Rows from expert 6 of block 7, named by matrix and row number. Rows with one number belong to one neuron. Each number is 200 + 40 x the weight over its row's rms, rounded and kept within 0 to 999. All counts start at 0. After the name is the row's rms in percent of the matrix's.
# gate: expert gate (model.blocks.7.mlp.gate, 8x256x256), inputs 0-127
# up: expert up (model.blocks.7.mlp.up, 8x256x256), inputs 0-127
# down: expert down (model.blocks.7.mlp.down, 8x256x256, transposed), outputs 0-127
gate.155,115,172,195,199,118,258,238,233,187,206,158,264,160,200,107,233,262,235,211,233,193,186,257,183,227,151,242,244,223,194,225,214,167,184,153,233,224,168,306,142,185,271,203,198,196,204,161,194,186,175,177,257,192,181,249,185,196,177,196,204,220,160,169,221,242,175,243,180,193,165,183,190,198,247,249,285,169,188,147,240,161,116,239,197,125,181,134,159,258,244,93,119,157,139,242,121,224,194,244,222,176,216,214,160,220,219,131,134,258,242,193,190,202,254,198,173,143,175,195,130,293,224,199,226,215,236,187,162,166
gate.156,127,202,213,218,284,185,197,170,195,212,149,208,198,186,201,227,236,206,186,190,206,191,206,218,139,207,271,190,187,206,239,235,167,202,166,186,191,220,260,248,148,246,94,257,203,174,215,252,205,197,211,208,235,223,185,118,216,179,218,202,133,204,208,203,122,224,196,147,209,163,208,202,195,214,124,207,200,246,148,293,216,178,154,228,117,203,211,231,270,163,181,157,224,266,254,189,201,150,178,121,144,212,196,205,177,203,198,199,222,215,202,254,348,177,211,198,191,137,230,229,125,153,134,145,266,224,225,182,163
gate.157,089,256,167,242,202,181,187,215,188,196,275,139,241,189,199,208,184,173,194,178,198,251,216,256,149,234,209,192,189,214,162,178,222,233,183,212,92,180,199,203,96,200,169,209,200,192,179,156,300,157,213,261,247,199,191,176,178,163,191,210,213,254,187,213,136,237,159,174,185,248,200,264,166,145,230,154,175,129,179,185,95,251,208,155,255,247,234,146,182,244,212,156,189,244,249,84,236,235,187,198,130,219,168,245,191,168,208,173,238,151,171,178,148,114,150,207,247,252,197,295,201,202,251,175,123,175,242,238,133
gate.158,115,259,285,137,206,115,150,266,130,155,189,187,283,240,261,270,192,227,182,191,272,228,180,199,198,253,152,178,135,158,212,273,195,188,158,180,201,193,166,176,171,202,145,219,189,171,192,149,192,231,253,266,159,153,221,220,240,183,245,225,248,199,216,195,202,223,201,220,156,165,184,231,181,190,218,234,254,165,249,233,148,189,207,229,222,250,167,145,177,172,161,197,188,200,270,133,196,204,202,190,211,244,176,250,254,204,278,251,219,179,204,146,85,172,211,184,182,249,222,205,182,240,215,170,155,197,234,255,174
gate.159,071,203,180,199,181,191,135,129,187,168,196,114,254,315,221,177,197,162,162,212,188,219,251,241,211,198,210,206,204,212,166,203,250,263,173,203,263,256,205,220,185,242,242,209,191,212,208,209,197,183,188,171,221,167,274,144,228,198,189,188,227,178,219,257,245,208,259,260,193,103,140,227,217,226,129,249,162,225,249,229,233,226,146,229,269,192,226,235,268,212,168,208,206,229,168,236,290,242,206,190,205,119,252,253,263,236,273,279,244,253,257,182,150,231,143,164,181,268,140,171,176,186,163,149,192,199,244,134,168
gate.160,028,222,179,229,212,268,153,180,162,250,157,222,261,160,184,163,198,223,95,183,279,178,157,199,200,128,183,226,179,220,192,193,194,213,203,230,86,149,190,180,221,201,238,273,202,290,221,177,149,145,233,152,288,254,258,242,166,212,191,189,161,240,254,212,196,297,118,190,167,326,176,202,189,170,185,218,166,209,214,184,181,237,184,229,159,254,207,186,251,144,170,191,160,212,199,222,165,187,139,213,196,193,193,171,194,171,216,250,189,164,228,195,234,221,129,197,258,238,219,237,227,201,206,188,132,112,169,189,196
gate.161,030,193,151,245,152,175,206,219,225,254,219,212,223,185,188,169,246,209,177,259,133,278,245,200,181,248,167,238,163,215,120,183,251,324,211,261,168,233,158,222,183,225,206,249,186,154,138,199,197,138,182,238,247,175,219,174,184,192,192,180,232,226,232,240,145,99,242,202,212,237,192,186,206,143,195,137,206,178,208,206,240,245,243,206,130,240,200,320,159,180,211,130,200,203,265,146,224,196,186,196,299,187,187,189,157,202,191,180,97,180,121,249,282,251,253,210,279,223,215,229,218,186,152,219,206,271,156,185,182
gate.162,035,204,166,199,258,178,214,227,226,205,172,178,174,221,195,255,185,101,181,188,170,125,183,193,228,276,208,213,184,227,178,159,209,171,209,185,264,219,227,125,193,226,124,163,211,239,197,199,135,188,204,231,170,113,174,180,224,198,240,245,192,127,158,215,251,123,242,227,213,217,181,189,192,194,187,132,199,225,173,194,212,214,220,233,258,199,210,87,235,270,229,145,227,252,214,157,201,256,141,207,181,208,223,226,113,213,194,211,207,142,225,308,230,244,164,246,148,236,207,264,188,179,159,224,200,142,162,235,224
gate.163,118,133,184,106,189,245,228,176,234,190,192,141,166,180,152,243,242,164,161,165,165,159,238,156,204,158,203,137,257,203,238,262,220,167,305,147,235,197,163,217,208,193,205,191,203,152,219,178,229,232,226,172,160,235,214,176,228,183,253,237,276,133,308,168,202,208,165,148,186,202,209,241,196,215,225,201,195,173,236,237,222,279,141,233,219,180,127,189,261,202,273,190,263,178,203,140,216,89,194,195,186,193,157,193,133,213,120,188,263,173,241,199,208,228,123,150,108,248,208,187,175,182,192,202,223,269,220,235,219
gate.164,110,213,212,252,207,237,196,314,268,130,236,186,222,187,167,139,245,193,234,133,289,162,162,229,211,149,168,110,273,164,237,243,183,152,216,186,203,176,220,217,187,250,196,130,212,163,279,252,270,176,198,141,208,220,247,212,177,250,229,261,154,170,133,212,169,303,234,144,308,185,195,252,231,201,232,193,197,238,168,280,185,199,251,183,237,125,120,230,220,229,170,199,147,149,239,239,129,236,222,247,173,211,227,178,223,173,216,279,181,264,240,216,205,258,135,190,151,248,254,192,247,131,226,232,194,199,157,201,215
gate.165,112,168,282,230,167,202,181,218,224,211,208,159,171,214,181,137,176,299,184,260,230,218,191,218,182,203,260,129,219,193,238,228,217,205,141,214,174,264,188,183,206,191,226,168,208,190,163,208,234,180,145,182,117,233,195,214,171,164,213,227,212,172,222,212,156,87,201,246,138,173,225,213,192,181,207,141,181,173,226,212,157,188,162,180,184,168,265,251,275,183,237,195,208,282,253,256,146,205,255,237,160,86,137,215,185,185,188,190,247,174,213,242,204,241,223,184,131,186,206,252,156,162,191,171,150,237,219,155,214
gate.166,117,146,267,142,226,188,203,231,267,205,236,166,163,239,240,224,222,237,222,160,209,211,189,285,151,166,141,193,201,227,218,218,205,241,193,225,221,203,221,172,231,231,173,190,221,190,145,190,223,157,209,202,167,250,243,154,271,288,124,207,185,226,214,152,244,197,209,187,212,283,165,97,169,246,149,156,193,198,168,240,208,202,186,151,211,132,188,104,200,254,262,236,138,158,168,266,155,142,215,204,285,256,284,176,211,260,207,221,216,216,204,191,218,209,322,182,225,227,165,174,276,221,206,211,291,173,194,267,168
gate.167,120,156,214,158,167,200,203,202,223,270,176,123,159,183,168,261,201,250,261,173,169,197,230,186,198,260,225,204,225,204,189,249,83,224,202,227,213,245,219,212,225,289,214,164,218,159,185,154,190,190,210,222,223,193,198,194,144,288,257,166,220,186,218,167,307,208,193,227,254,234,275,201,194,203,90,208,219,180,163,240,211,152,178,220,166,208,224,177,182,176,159,166,240,241,159,211,172,170,189,173,237,141,231,181,158,237,162,247,215,226,237,271,245,201,233,200,215,150,189,178,176,242,214,208,226,146,167,229,154
gate.168,119,157,181,205,196,233,305,206,220,159,182,263,193,133,292,240,220,184,194,284,167,192,161,204,235,216,191,241,150,128,214,151,222,266,249,183,167,212,296,215,203,218,219,183,108,205,146,195,270,203,186,224,183,185,153,220,146,185,181,190,215,148,248,220,233,219,244,195,176,255,192,184,160,150,163,243,252,202,182,251,220,240,261,186,235,253,136,215,188,183,197,156,202,192,243,231,219,184,131,143,276,144,152,159,260,214,206,182,159,187,270,231,172,218,168,221,132,177,192,271,213,168,155,200,202,135,227,207,218
gate.169,039,156,222,153,275,214,168,280,203,220,150,265,165,198,192,164,266,276,204,269,224,246,214,151,212,177,158,187,267,205,141,173,228,167,195,198,151,205,281,176,256,212,172,228,224,192,196,199,267,240,225,204,180,260,182,210,147,226,243,187,255,240,171,261,215,160,193,243,237,164,207,244,174,189,157,165,252,197,170,196,177,170,244,242,169,196,104,161,239,212,272,239,204,149,250,247,201,190,209,230,169,169,258,260,194,152,220,196,153,166,166,243,201,156,178,244,257,179,177,202,211,185,218,172,157,238,181,215,161
gate.170,086,240,249,169,293,145,185,177,161,232,165,169,215,216,219,224,165,207,160,118,257,183,220,176,266,214,215,132,219,177,180,99,239,253,169,194,163,180,222,176,193,190,151,192,218,160,134,276,177,256,236,173,121,165,190,208,157,233,192,220,250,205,170,149,169,163,162,189,286,235,167,174,218,234,201,223,233,183,270,215,248,256,144,160,181,212,279,157,222,183,203,157,258,205,203,258,202,246,258,164,142,202,156,196,149,164,171,210,100,190,211,179,226,205,182,119,206,253,260,185,122,185,192,195,171,221,241,237,235
gate.171,124,149,180,299,170,179,172,194,202,165,277,212,232,174,278,287,195,153,211,203,294,219,258,276,172,154,158,198,301,244,180,195,221,276,238,151,248,172,211,156,100,197,216,201,95,258,177,246,236,150,204,209,208,205,223,229,195,180,166,133,186,252,157,239,195,176,223,210,191,223,193,262,175,207,231,134,146,170,166,195,199,176,184,174,202,195,162,179,214,211,170,156,174,116,295,218,191,222,132,105,126,199,136,148,175,221,216,234,233,218,156,148,187,166,134,243,206,161,188,205,174,223,220,164,261,180,231,227,224
gate.172,108,283,179,176,264,192,119,208,221,144,211,176,217,244,256,165,223,240,219,232,284,178,169,221,135,247,187,169,218,214,181,243,203,204,150,220,224,221,239,243,224,238,159,188,221,161,153,247,162,214,188,234,175,170,187,239,243,178,156,159,172,257,187,195,143,182,151,180,261,176,155,220,197,243,171,172,177,205,188,187,265,161,221,166,164,282,240,156,265,189,182,153,158,126,243,275,163,216,195,228,183,196,201,160,211,160,262,183,160,136,210,170,182,268,195,164,188,171,118,201,175,181,158,244,180,232,86,267,223
up.155,115,166,197,235,202,174,160,244,207,191,260,186,245,206,201,164,161,241,192,184,252,253,220,202,252,167,181,181,188,232,167,146,218,225,215,167,167,284,173,168,129,148,188,116,185,161,195,149,202,203,213,207,197,226,96,215,219,149,179,202,201,184,276,211,170,252,202,198,206,224,267,188,143,180,202,161,284,203,246,242,206,289,135,251,206,171,262,271,85,206,246,236,233,225,138,192,209,167,197,258,274,205,165,248,153,162,256,176,103,217,211,250,141,152,232,190,250,197,198,238,143,227,210,200,180,180,127,179,202
up.156,121,215,204,219,278,225,207,197,210,178,138,205,201,164,167,223,224,238,190,190,187,214,187,202,145,220,239,211,199,212,255,215,162,228,171,193,221,210,279,233,196,224,107,259,217,208,227,225,213,213,162,196,217,197,164,137,208,157,226,200,138,232,196,204,107,214,218,164,186,147,209,176,201,216,137,205,158,237,154,301,215,188,175,189,108,232,197,232,224,175,184,174,241,278,250,189,198,193,233,130,145,227,167,219,159,176,178,176,219,179,215,228,337,166,234,213,188,156,211,221,173,151,160,150,257,232,208,181,148
up.157,079,228,184,237,188,200,222,240,188,199,213,131,220,163,176,143,197,154,215,225,238,258,192,263,96,219,188,182,210,255,192,128,276,134,216,211,130,199,189,218,73,211,129,244,205,139,199,165,283,155,219,290,268,196,188,182,189,140,150,173,233,203,148,196,197,231,172,234,218,245,194,250,194,163,230,168,166,170,202,154,108,238,196,134,199,238,242,138,181,235,152,181,211,217,235,157,213,182,181,226,155,174,142,240,217,149,138,174,273,210,152,204,182,167,213,210,226,249,179,301,204,164,200,189,131,190,206,203,184
up.158,118,174,292,158,209,159,148,196,182,136,186,144,266,141,187,205,136,196,142,224,264,192,288,192,156,193,157,125,132,209,252,175,156,200,212,235,233,186,226,200,226,233,226,152,231,146,169,185,183,226,239,183,207,167,168,197,178,177,290,289,191,222,249,156,184,162,263,188,163,240,219,273,254,227,240,178,236,281,235,160,136,195,223,202,216,204,203,177,209,235,209,174,188,192,204,235,201,220,211,226,140,120,134,199,131,154,255,150,220,211,260,165,181,148,225,82,167,209,206,202,133,160,124,242,167,233,186,221,182
up.159,083,204,206,180,223,180,237,223,230,198,194,214,166,132,240,179,193,201,198,179,234,200,121,196,185,242,171,183,199,231,285,126,213,189,229,139,188,162,216,220,280,124,183,201,251,189,224,184,198,235,222,183,156,213,143,296,126,217,117,191,135,209,164,171,150,269,179,149,242,292,255,235,167,172,237,189,216,264,176,209,202,188,236,129,144,156,187,160,118,178,229,211,231,162,194,207,139,210,173,193,170,296,198,239,282,173,135,169,190,166,203,203,181,195,149,207,190,227,248,262,150,244,274,201,155,173,175,249,219
up.160,034,165,197,162,212,196,191,168,189,196,267,181,128,162,221,272,160,165,237,207,145,210,233,203,151,229,196,160,316,156,201,251,222,203,189,161,207,253,201,169,186,205,256,271,210,183,213,215,205,159,179,174,169,209,247,196,197,180,190,237,216,207,217,184,229,180,207,222,187,153,152,234,225,206,164,184,246,213,146,193,253,234,220,216,233,176,221,193,173,183,201,304,195,153,168,207,208,200,223,81,274,241,173,195,175,291,214,120,191,244,156,185,236,70,233,194,138,121,221,168,301,208,267,176,298,222,153,218,177
up.161,037,168,224,263,150,203,194,182,180,240,188,189,184,247,143,254,224,271,198,200,241,218,262,148,227,188,209,171,213,250,194,204,253,180,134,177,267,222,210,230,223,268,192,210,222,198,243,193,214,160,263,160,260,133,265,243,222,103,119,128,102,196,179,201,247,185,131,213,143,178,198,220,237,235,156,246,267,241,164,193,214,159,180,217,148,231,261,155,220,186,219,143,211,240,182,218,206,143,226,203,178,207,192,221,229,128,224,281,184,143,249,174,243,229,149,230,215,284,185,127,184,224,186,184,158,145,275,191,252
up.162,036,171,106,140,296,181,247,214,205,123,208,185,198,173,171,174,168,171,214,241,308,185,226,188,133,257,167,210,199,196,157,228,165,158,157,221,163,222,265,198,201,180,150,170,254,217,185,113,164,245,82,177,199,193,175,188,221,214,193,153,238,246,219,115,296,198,201,254,155,215,286,229,152,254,111,193,217,234,189,148,158,175,200,210,221,235,212,215,195,198,236,209,214,199,252,176,227,237,148,162,146,194,191,224,163,240,174,187,210,204,198,240,183,214,169,169,211,174,161,168,243,265,221,155,156,164,159,205,221
up.163,106,234,181,165,184,251,213,235,207,188,130,177,219,121,212,170,226,209,166,133,155,244,259,184,159,154,186,117,144,177,192,173,235,127,186,231,217,210,147,196,230,217,190,157,194,146,138,190,180,228,111,187,160,244,144,181,151,182,192,235,100,190,236,259,198,247,167,212,209,224,207,128,178,190,193,185,206,236,222,225,224,253,176,160,229,227,282,187,226,216,257,186,217,212,218,258,184,142,180,219,210,220,170,145,209,218,200,209,228,250,213,179,283,224,127,262,257,216,220,267,204,143,276,149,187,200,151,184,237
up.164,114,229,308,247,205,217,249,272,156,172,174,154,199,168,142,163,224,260,230,163,268,205,177,211,226,191,156,176,272,149,132,208,206,166,260,212,186,126,243,199,170,224,224,179,153,222,258,201,202,155,218,109,153,189,148,240,200,258,207,223,218,151,219,242,161,258,247,157,231,247,221,208,285,209,221,227,155,216,184,220,207,183,191,208,198,168,175,226,196,249,172,188,160,164,263,233,104,266,183,164,195,213,149,137,195,207,219,223,216,255,234,229,124,187,213,251,251,222,253,231,235,184,204,201,252,304,155,204,251
up.165,118,229,205,213,171,190,263,246,206,172,197,210,208,259,157,195,190,193,132,217,114,186,195,200,134,183,190,151,216,221,234,177,181,186,161,252,155,218,260,255,178,217,252,203,177,216,168,242,194,261,220,182,201,122,120,178,224,143,249,240,174,197,179,231,97,230,330,147,163,139,132,213,172,218,162,185,187,212,226,145,204,182,246,221,200,153,187,241,220,163,206,236,225,221,223,240,145,163,206,255,229,201,251,206,181,237,155,183,137,181,141,274,289,233,277,193,219,207,167,246,161,251,235,161,88,207,238,192,221
up.166,118,252,211,283,238,165,209,166,219,192,152,210,241,170,203,156,206,178,214,278,222,226,191,227,169,178,204,198,159,138,191,190,179,202,221,126,202,230,227,242,189,215,154,241,185,224,248,154,254,213,112,105,198,197,191,218,150,154,239,196,218,198,199,152,172,207,255,191,125,199,264,214,195,217,231,249,199,233,141,149,175,164,193,165,195,186,188,249,177,219,185,126,224,249,163,122,255,257,151,210,171,196,156,234,157,215,243,149,163,193,141,239,181,163,202,222,179,210,223,254,181,100,217,169,187,163,193,198,197
up.167,125,143,221,163,207,195,165,181,261,233,157,135,185,164,192,244,223,247,247,143,182,210,237,201,222,252,241,195,203,208,205,284,96,205,187,231,207,241,224,222,230,317,233,143,225,154,216,173,178,155,220,226,233,191,179,174,162,280,259,165,244,178,230,194,282,224,178,224,246,226,238,192,207,201,93,176,233,143,151,258,209,160,203,196,170,206,231,160,177,182,171,158,232,214,179,192,169,188,217,194,199,161,232,173,151,217,151,264,209,234,231,278,240,209,216,197,204,196,203,181,146,250,251,214,232,131,174,214,122
up.168,120,176,164,230,195,278,257,215,218,182,154,281,182,134,303,205,197,187,209,228,198,225,177,237,239,235,192,261,187,96,251,141,209,270,240,159,128,205,321,206,192,217,236,195,106,193,146,212,278,235,200,241,192,140,174,230,166,198,165,208,224,192,221,227,245,201,212,228,190,242,195,159,152,131,165,256,232,232,176,269,204,244,236,187,244,230,173,188,245,231,217,191,200,219,231,217,174,206,161,193,277,172,158,164,234,188,174,185,125,203,285,241,211,245,181,230,177,158,168,234,239,191,133,201,193,144,180,185,232
up.169,038,122,198,224,242,277,194,218,218,199,186,231,140,191,215,237,249,231,246,258,198,228,230,102,161,110,158,152,197,160,255,254,210,130,218,229,172,202,261,197,218,192,169,158,241,247,309,221,245,217,212,185,212,236,180,219,190,182,180,245,155,135,178,268,193,170,177,181,187,130,172,222,186,271,184,174,117,172,169,220,197,202,193,206,248,157,169,244,167,235,262,227,189,163,289,192,213,126,163,247,170,204,168,223,209,110,170,177,230,251,180,216,203,198,165,188,223,206,221,333,292,246,217,231,154,140,213,215,214
up.170,084,303,205,116,222,165,187,276,145,246,168,189,208,235,242,237,175,310,188,197,209,198,206,187,189,221,180,140,165,221,169,162,206,205,148,184,210,188,217,175,243,120,180,212,245,205,236,218,152,155,191,157,152,189,241,186,201,219,181,245,240,238,182,168,194,183,197,190,188,174,135,165,225,196,234,191,204,195,209,207,250,200,228,226,228,293,290,171,214,235,158,250,244,240,190,150,136,219,244,211,224,196,295,167,198,251,233,242,84,170,166,197,195,165,225,141,188,282,274,217,187,147,200,102,258,207,219,214,194
up.171,124,196,213,197,178,83,215,159,149,200,267,204,220,225,237,198,235,216,229,222,186,148,214,203,206,209,236,200,190,243,208,213,242,222,216,147,216,126,185,192,163,157,201,188,131,190,180,221,257,246,207,204,186,166,270,173,253,167,208,214,179,201,210,239,211,200,260,170,167,224,202,239,203,183,283,242,151,167,133,175,223,237,190,181,228,175,171,172,257,282,256,178,186,113,263,199,131,241,113,126,137,159,119,198,190,164,228,289,240,220,166,276,185,277,183,223,186,183,136,204,227,223,146,133,180,190,165,175,165
up.172,108,198,209,223,233,177,276,217,204,224,208,201,226,231,235,252,145,186,207,200,164,204,194,191,247,224,181,129,208,180,221,182,253,190,163,239,182,223,172,209,253,209,203,144,214,124,275,121,243,253,211,146,201,189,206,125,130,280,206,224,204,243,129,153,160,183,222,155,251,123,177,238,239,189,203,143,157,286,142,170,185,166,216,232,261,221,228,206,240,122,203,191,252,217,211,215,184,177,272,267,211,239,191,194,260,210,224,190,118,165,187,196,224,230,165,143,167,186,211,179,188,187,225,194,190,198,328,154,98
down.155,124,157,155,174,263,235,190,233,256,207,186,247,210,178,225,176,223,198,146,166,154,204,156,198,156,253,229,187,161,173,220,212,269,177,193,169,225,187,274,162,205,182,211,276,189,187,197,299,164,215,257,232,207,226,172,265,206,178,194,200,189,216,177,169,216,121,144,186,233,227,144,217,128,188,207,153,255,112,183,256,189,230,129,170,189,195,218,230,201,199,231,187,204,183,191,218,195,145,230,216,241,154,228,256,221,213,115,243,244,288,236,210,180,184,192,232,206,173,155,187,185,254,181,146,244,173,194,220,110
down.156,125,168,223,220,199,160,174,167,145,228,123,171,244,172,165,239,247,213,209,197,193,113,242,202,198,142,176,179,272,126,250,169,159,220,164,225,271,171,163,194,165,259,256,196,188,155,223,213,211,152,153,212,229,128,206,165,190,205,154,176,228,253,228,214,259,207,206,225,285,212,233,139,280,317,238,184,198,217,136,265,206,184,287,240,193,191,216,211,186,189,216,197,192,238,201,201,211,230,187,155,263,225,241,165,135,152,243,181,156,212,191,147,181,207,234,130,238,199,69,191,310,180,233,200,177,201,212,246,197
down.157,076,216,211,224,252,259,213,210,172,242,224,201,143,213,181,144,182,277,269,253,193,136,165,215,182,208,229,131,232,240,190,182,222,184,196,217,114,186,254,210,213,229,189,225,161,261,170,192,189,241,207,119,265,245,171,138,237,152,209,208,197,160,180,215,200,215,155,164,235,235,128,185,193,204,188,207,244,183,215,178,258,219,189,226,165,249,216,232,219,188,131,156,109,148,150,108,167,225,209,239,167,263,174,240,255,209,164,180,217,254,170,225,214,205,228,195,242,137,235,147,214,225,186,283,227,162,191,198,175
down.158,105,208,263,156,200,205,265,221,189,203,175,156,155,202,133,122,175,199,223,241,213,254,228,273,232,194,314,200,216,293,187,270,152,144,289,193,203,236,188,171,205,237,210,146,204,279,205,201,253,197,243,190,123,237,213,211,192,198,197,314,171,202,223,169,295,228,192,166,212,225,153,218,222,195,204,227,178,220,225,189,151,202,232,277,221,227,132,232,211,198,289,166,233,220,223,241,209,217,171,225,239,158,208,155,246,263,228,150,145,195,181,167,167,222,187,184,216,193,223,310,172,159,154,173,196,157,199,215,174
down.159,069,191,294,124,229,184,165,219,130,243,249,197,190,182,243,249,194,226,224,186,258,231,153,225,196,218,205,194,179,182,194,246,229,203,227,188,247,194,236,227,223,222,164,200,188,194,171,187,209,203,212,190,194,221,211,164,209,224,84,198,232,212,205,213,130,213,250,141,230,225,180,249,132,171,295,189,195,255,214,179,206,183,233,199,145,124,185,198,164,219,191,170,168,243,198,154,149,185,206,224,201,222,167,206,183,249,150,256,196,190,214,196,212,220,200,118,196,185,150,188,229,146,164,192,231,211,184,264,205
down.160,026,179,264,217,159,190,232,180,198,217,191,165,232,155,229,220,190,193,258,196,216,186,151,234,183,170,155,226,236,155,253,183,191,176,188,204,220,226,280,165,243,208,268,251,213,155,166,163,230,216,168,215,262,241,203,268,214,162,199,248,163,224,238,205,175,260,262,247,210,165,101,199,194,222,184,179,216,251,167,156,146,248,125,216,160,197,247,216,225,208,171,210,252,163,226,99,145,230,204,198,228,242,191,243,124,211,178,196,242,300,209,138,176,188,143,136,274,147,202,199,256,219,226,173,278,258,217,273,205
down.161,029,222,190,267,229,209,214,182,201,242,201,169,277,239,198,252,265,182,161,256,111,208,225,156,222,166,230,240,212,205,155,215,227,178,236,213,261,141,323,170,183,213,258,200,138,269,200,208,185,212,254,234,236,207,163,288,175,208,159,217,176,176,200,103,262,135,159,164,167,197,152,131,231,182,185,127,250,205,219,273,176,138,189,197,152,268,113,174,151,145,201,144,212,218,151,224,183,140,209,234,277,245,213,154,152,249,224,184,257,263,224,220,212,187,191,209,219,219,232,205,189,198,250,198,164,163,230,194,202
down.162,028,139,158,219,223,276,222,146,203,167,182,165,221,258,173,260,178,212,193,185,166,185,284,165,159,196,207,168,199,234,161,232,210,245,265,249,161,180,238,181,239,203,118,111,262,220,271,261,112,231,214,196,125,195,228,167,202,215,213,193,142,224,284,179,243,174,200,169,197,234,243,270,184,238,193,168,219,226,190,280,285,175,202,237,158,217,176,130,204,132,221,190,204,192,252,228,219,190,197,171,185,151,232,195,146,206,252,158,163,198,209,243,291,231,220,191,189,202,188,101,158,224,140,224,208,186,140,201,213
down.163,108,173,200,115,231,212,170,232,144,170,131,242,223,185,211,211,252,211,212,129,248,179,187,237,260,145,186,196,147,278,238,174,149,249,251,242,159,238,224,225,259,224,222,198,193,190,280,207,216,267,214,205,79,107,206,198,207,253,193,233,217,233,218,183,198,190,175,102,134,187,246,125,219,212,151,160,237,201,204,127,242,211,223,206,180,126,194,185,176,192,202,217,220,175,243,168,177,212,141,228,209,214,230,147,142,228,193,181,155,184,241,191,255,204,181,154,203,178,223,172,160,221,235,218,193,178,181,255,164
down.164,108,178,259,147,279,216,172,173,233,208,225,264,168,173,206,210,239,206,256,222,168,241,213,165,164,164,239,196,106,204,184,207,225,178,211,250,232,200,131,204,253,241,128,197,175,245,194,108,195,219,196,216,179,142,212,191,215,200,254,231,230,188,231,245,259,193,179,192,311,170,220,143,235,155,190,240,197,239,253,176,184,251,207,251,215,189,214,175,233,238,221,176,231,248,139,230,138,249,160,224,181,169,163,203,270,216,208,170,204,184,263,224,238,255,195,116,271,228,141,199,217,179,192,214,182,208,160,168,185
down.165,111,242,195,264,180,222,203,198,140,167,149,169,211,163,179,205,244,187,186,190,161,215,133,132,164,207,211,257,259,204,264,205,245,211,168,229,155,179,164,172,160,143,176,204,258,145,200,231,223,150,195,185,274,133,144,180,245,201,194,156,188,175,153,143,202,210,177,206,280,175,225,174,228,233,194,192,240,159,238,142,225,247,224,244,115,265,287,243,199,254,267,213,118,162,259,177,199,285,200,160,162,193,158,211,164,215,147,192,195,219,186,197,233,141,165,200,294,218,196,257,175,249,158,214,244,211,272,195,176
down.166,117,180,193,199,265,203,211,196,172,242,239,117,235,215,206,248,243,188,132,189,236,131,134,182,202,203,195,212,210,301,151,184,270,179,196,149,232,242,198,159,177,145,192,225,220,235,206,176,208,165,143,273,219,246,252,183,189,192,156,243,256,120,211,176,196,210,214,207,231,212,159,261,207,162,252,209,149,230,176,169,184,181,208,139,223,197,189,223,241,185,219,234,203,220,229,174,138,230,193,257,210,294,208,176,259,150,154,190,144,244,112,170,203,256,232,213,212,218,212,201,238,132,193,178,266,235,213,168,147
down.167,130,240,159,233,204,187,242,188,221,263,179,239,221,240,271,168,208,170,227,188,169,176,241,217,255,138,214,106,159,157,232,149,150,145,151,201,248,142,188,187,173,82,188,168,206,141,244,225,243,186,228,183,138,255,179,144,239,225,251,189,198,204,197,188,208,224,182,179,122,223,92,204,268,171,227,172,256,140,148,195,228,259,128,202,262,204,247,237,202,217,179,144,166,150,218,150,183,167,181,167,214,205,228,215,141,194,158,237,121,222,184,169,230,166,173,251,161,212,154,252,206,227,244,197,191,144,241,202,220
down.168,123,236,197,242,231,150,193,242,103,259,189,194,242,290,130,218,225,160,249,163,163,267,205,246,172,176,142,208,172,192,112,223,165,236,225,189,250,90,138,238,147,208,189,226,291,216,181,121,168,187,176,162,202,229,187,301,222,247,201,211,171,218,188,163,231,198,209,156,197,245,232,265,181,195,218,219,195,235,233,195,222,258,154,189,215,163,169,160,243,214,207,313,181,227,174,185,171,162,207,189,175,243,228,233,186,153,265,218,188,212,164,197,170,223,186,142,192,177,205,139,150,171,210,209,189,257,187,241,206
down.169,029,228,208,251,188,217,146,246,195,206,134,198,169,167,257,266,155,191,129,215,188,187,277,163,247,184,259,218,195,237,282,245,206,241,235,198,262,322,252,165,105,199,228,130,173,301,189,207,170,138,191,273,232,231,207,293,203,162,138,169,193,179,163,193,290,234,192,236,188,248,165,155,255,176,200,190,172,269,194,215,175,231,214,161,255,155,313,243,203,252,259,168,123,250,231,180,178,209,138,182,213,149,197,229,178,130,168,139,208,275,158,170,231,287,193,156,246,179,156,141,244,168,186,171,161,130,149,167,249
down.170,071,216,172,215,267,145,221,226,150,113,220,143,154,161,225,213,156,155,205,217,213,181,204,244,106,135,211,182,249,228,252,215,106,150,243,236,213,277,289,186,263,172,206,163,219,230,236,160,190,162,223,223,183,206,183,197,245,168,170,227,158,144,218,175,229,213,236,249,209,159,197,258,211,201,210,156,222,182,138,200,171,170,209,196,221,185,188,175,249,202,239,272,275,185,240,228,263,213,254,289,231,213,186,144,232,258,205,193,207,172,176,172,179,168,192,225,317,164,175,227,213,173,213,242,183,180,233,191,194
down.171,135,186,123,258,247,198,196,259,238,141,176,150,211,157,231,214,234,171,216,244,145,193,198,218,199,218,154,223,276,213,249,250,246,250,195,156,185,195,191,143,182,205,152,230,135,292,243,159,179,129,189,276,152,215,210,198,213,191,205,144,146,175,184,205,135,198,189,178,211,216,251,250,200,213,207,193,110,212,256,164,199,149,219,134,247,217,288,192,188,134,209,151,239,225,259,241,182,258,220,310,235,153,224,121,133,188,201,214,192,193,214,199,170,179,250,248,212,175,158,176,234,148,197,233,214,142,197,206,219
down.172,102,198,231,257,131,169,289,192,174,253,152,247,176,166,195,237,191,246,155,215,176,194,203,166,203,199,250,161,216,207,188,198,187,200,236,123,153,193,196,238,257,172,226,182,224,150,199,184,232,107,207,250,209,217,166,180,183,185,207,189,150,202,231,227,237,222,223,262,183,212,130,128,166,169,232,173,196,179,241,195,197,159,201,251,144,256,166,202,182,220,244,278,158,231,204,207,176,290,193,231,228,124,139,153,201,259,121,194,161,185,192,116,135,249,170,212,156,229,219,219,208,197,176,137,199,264,161,257,184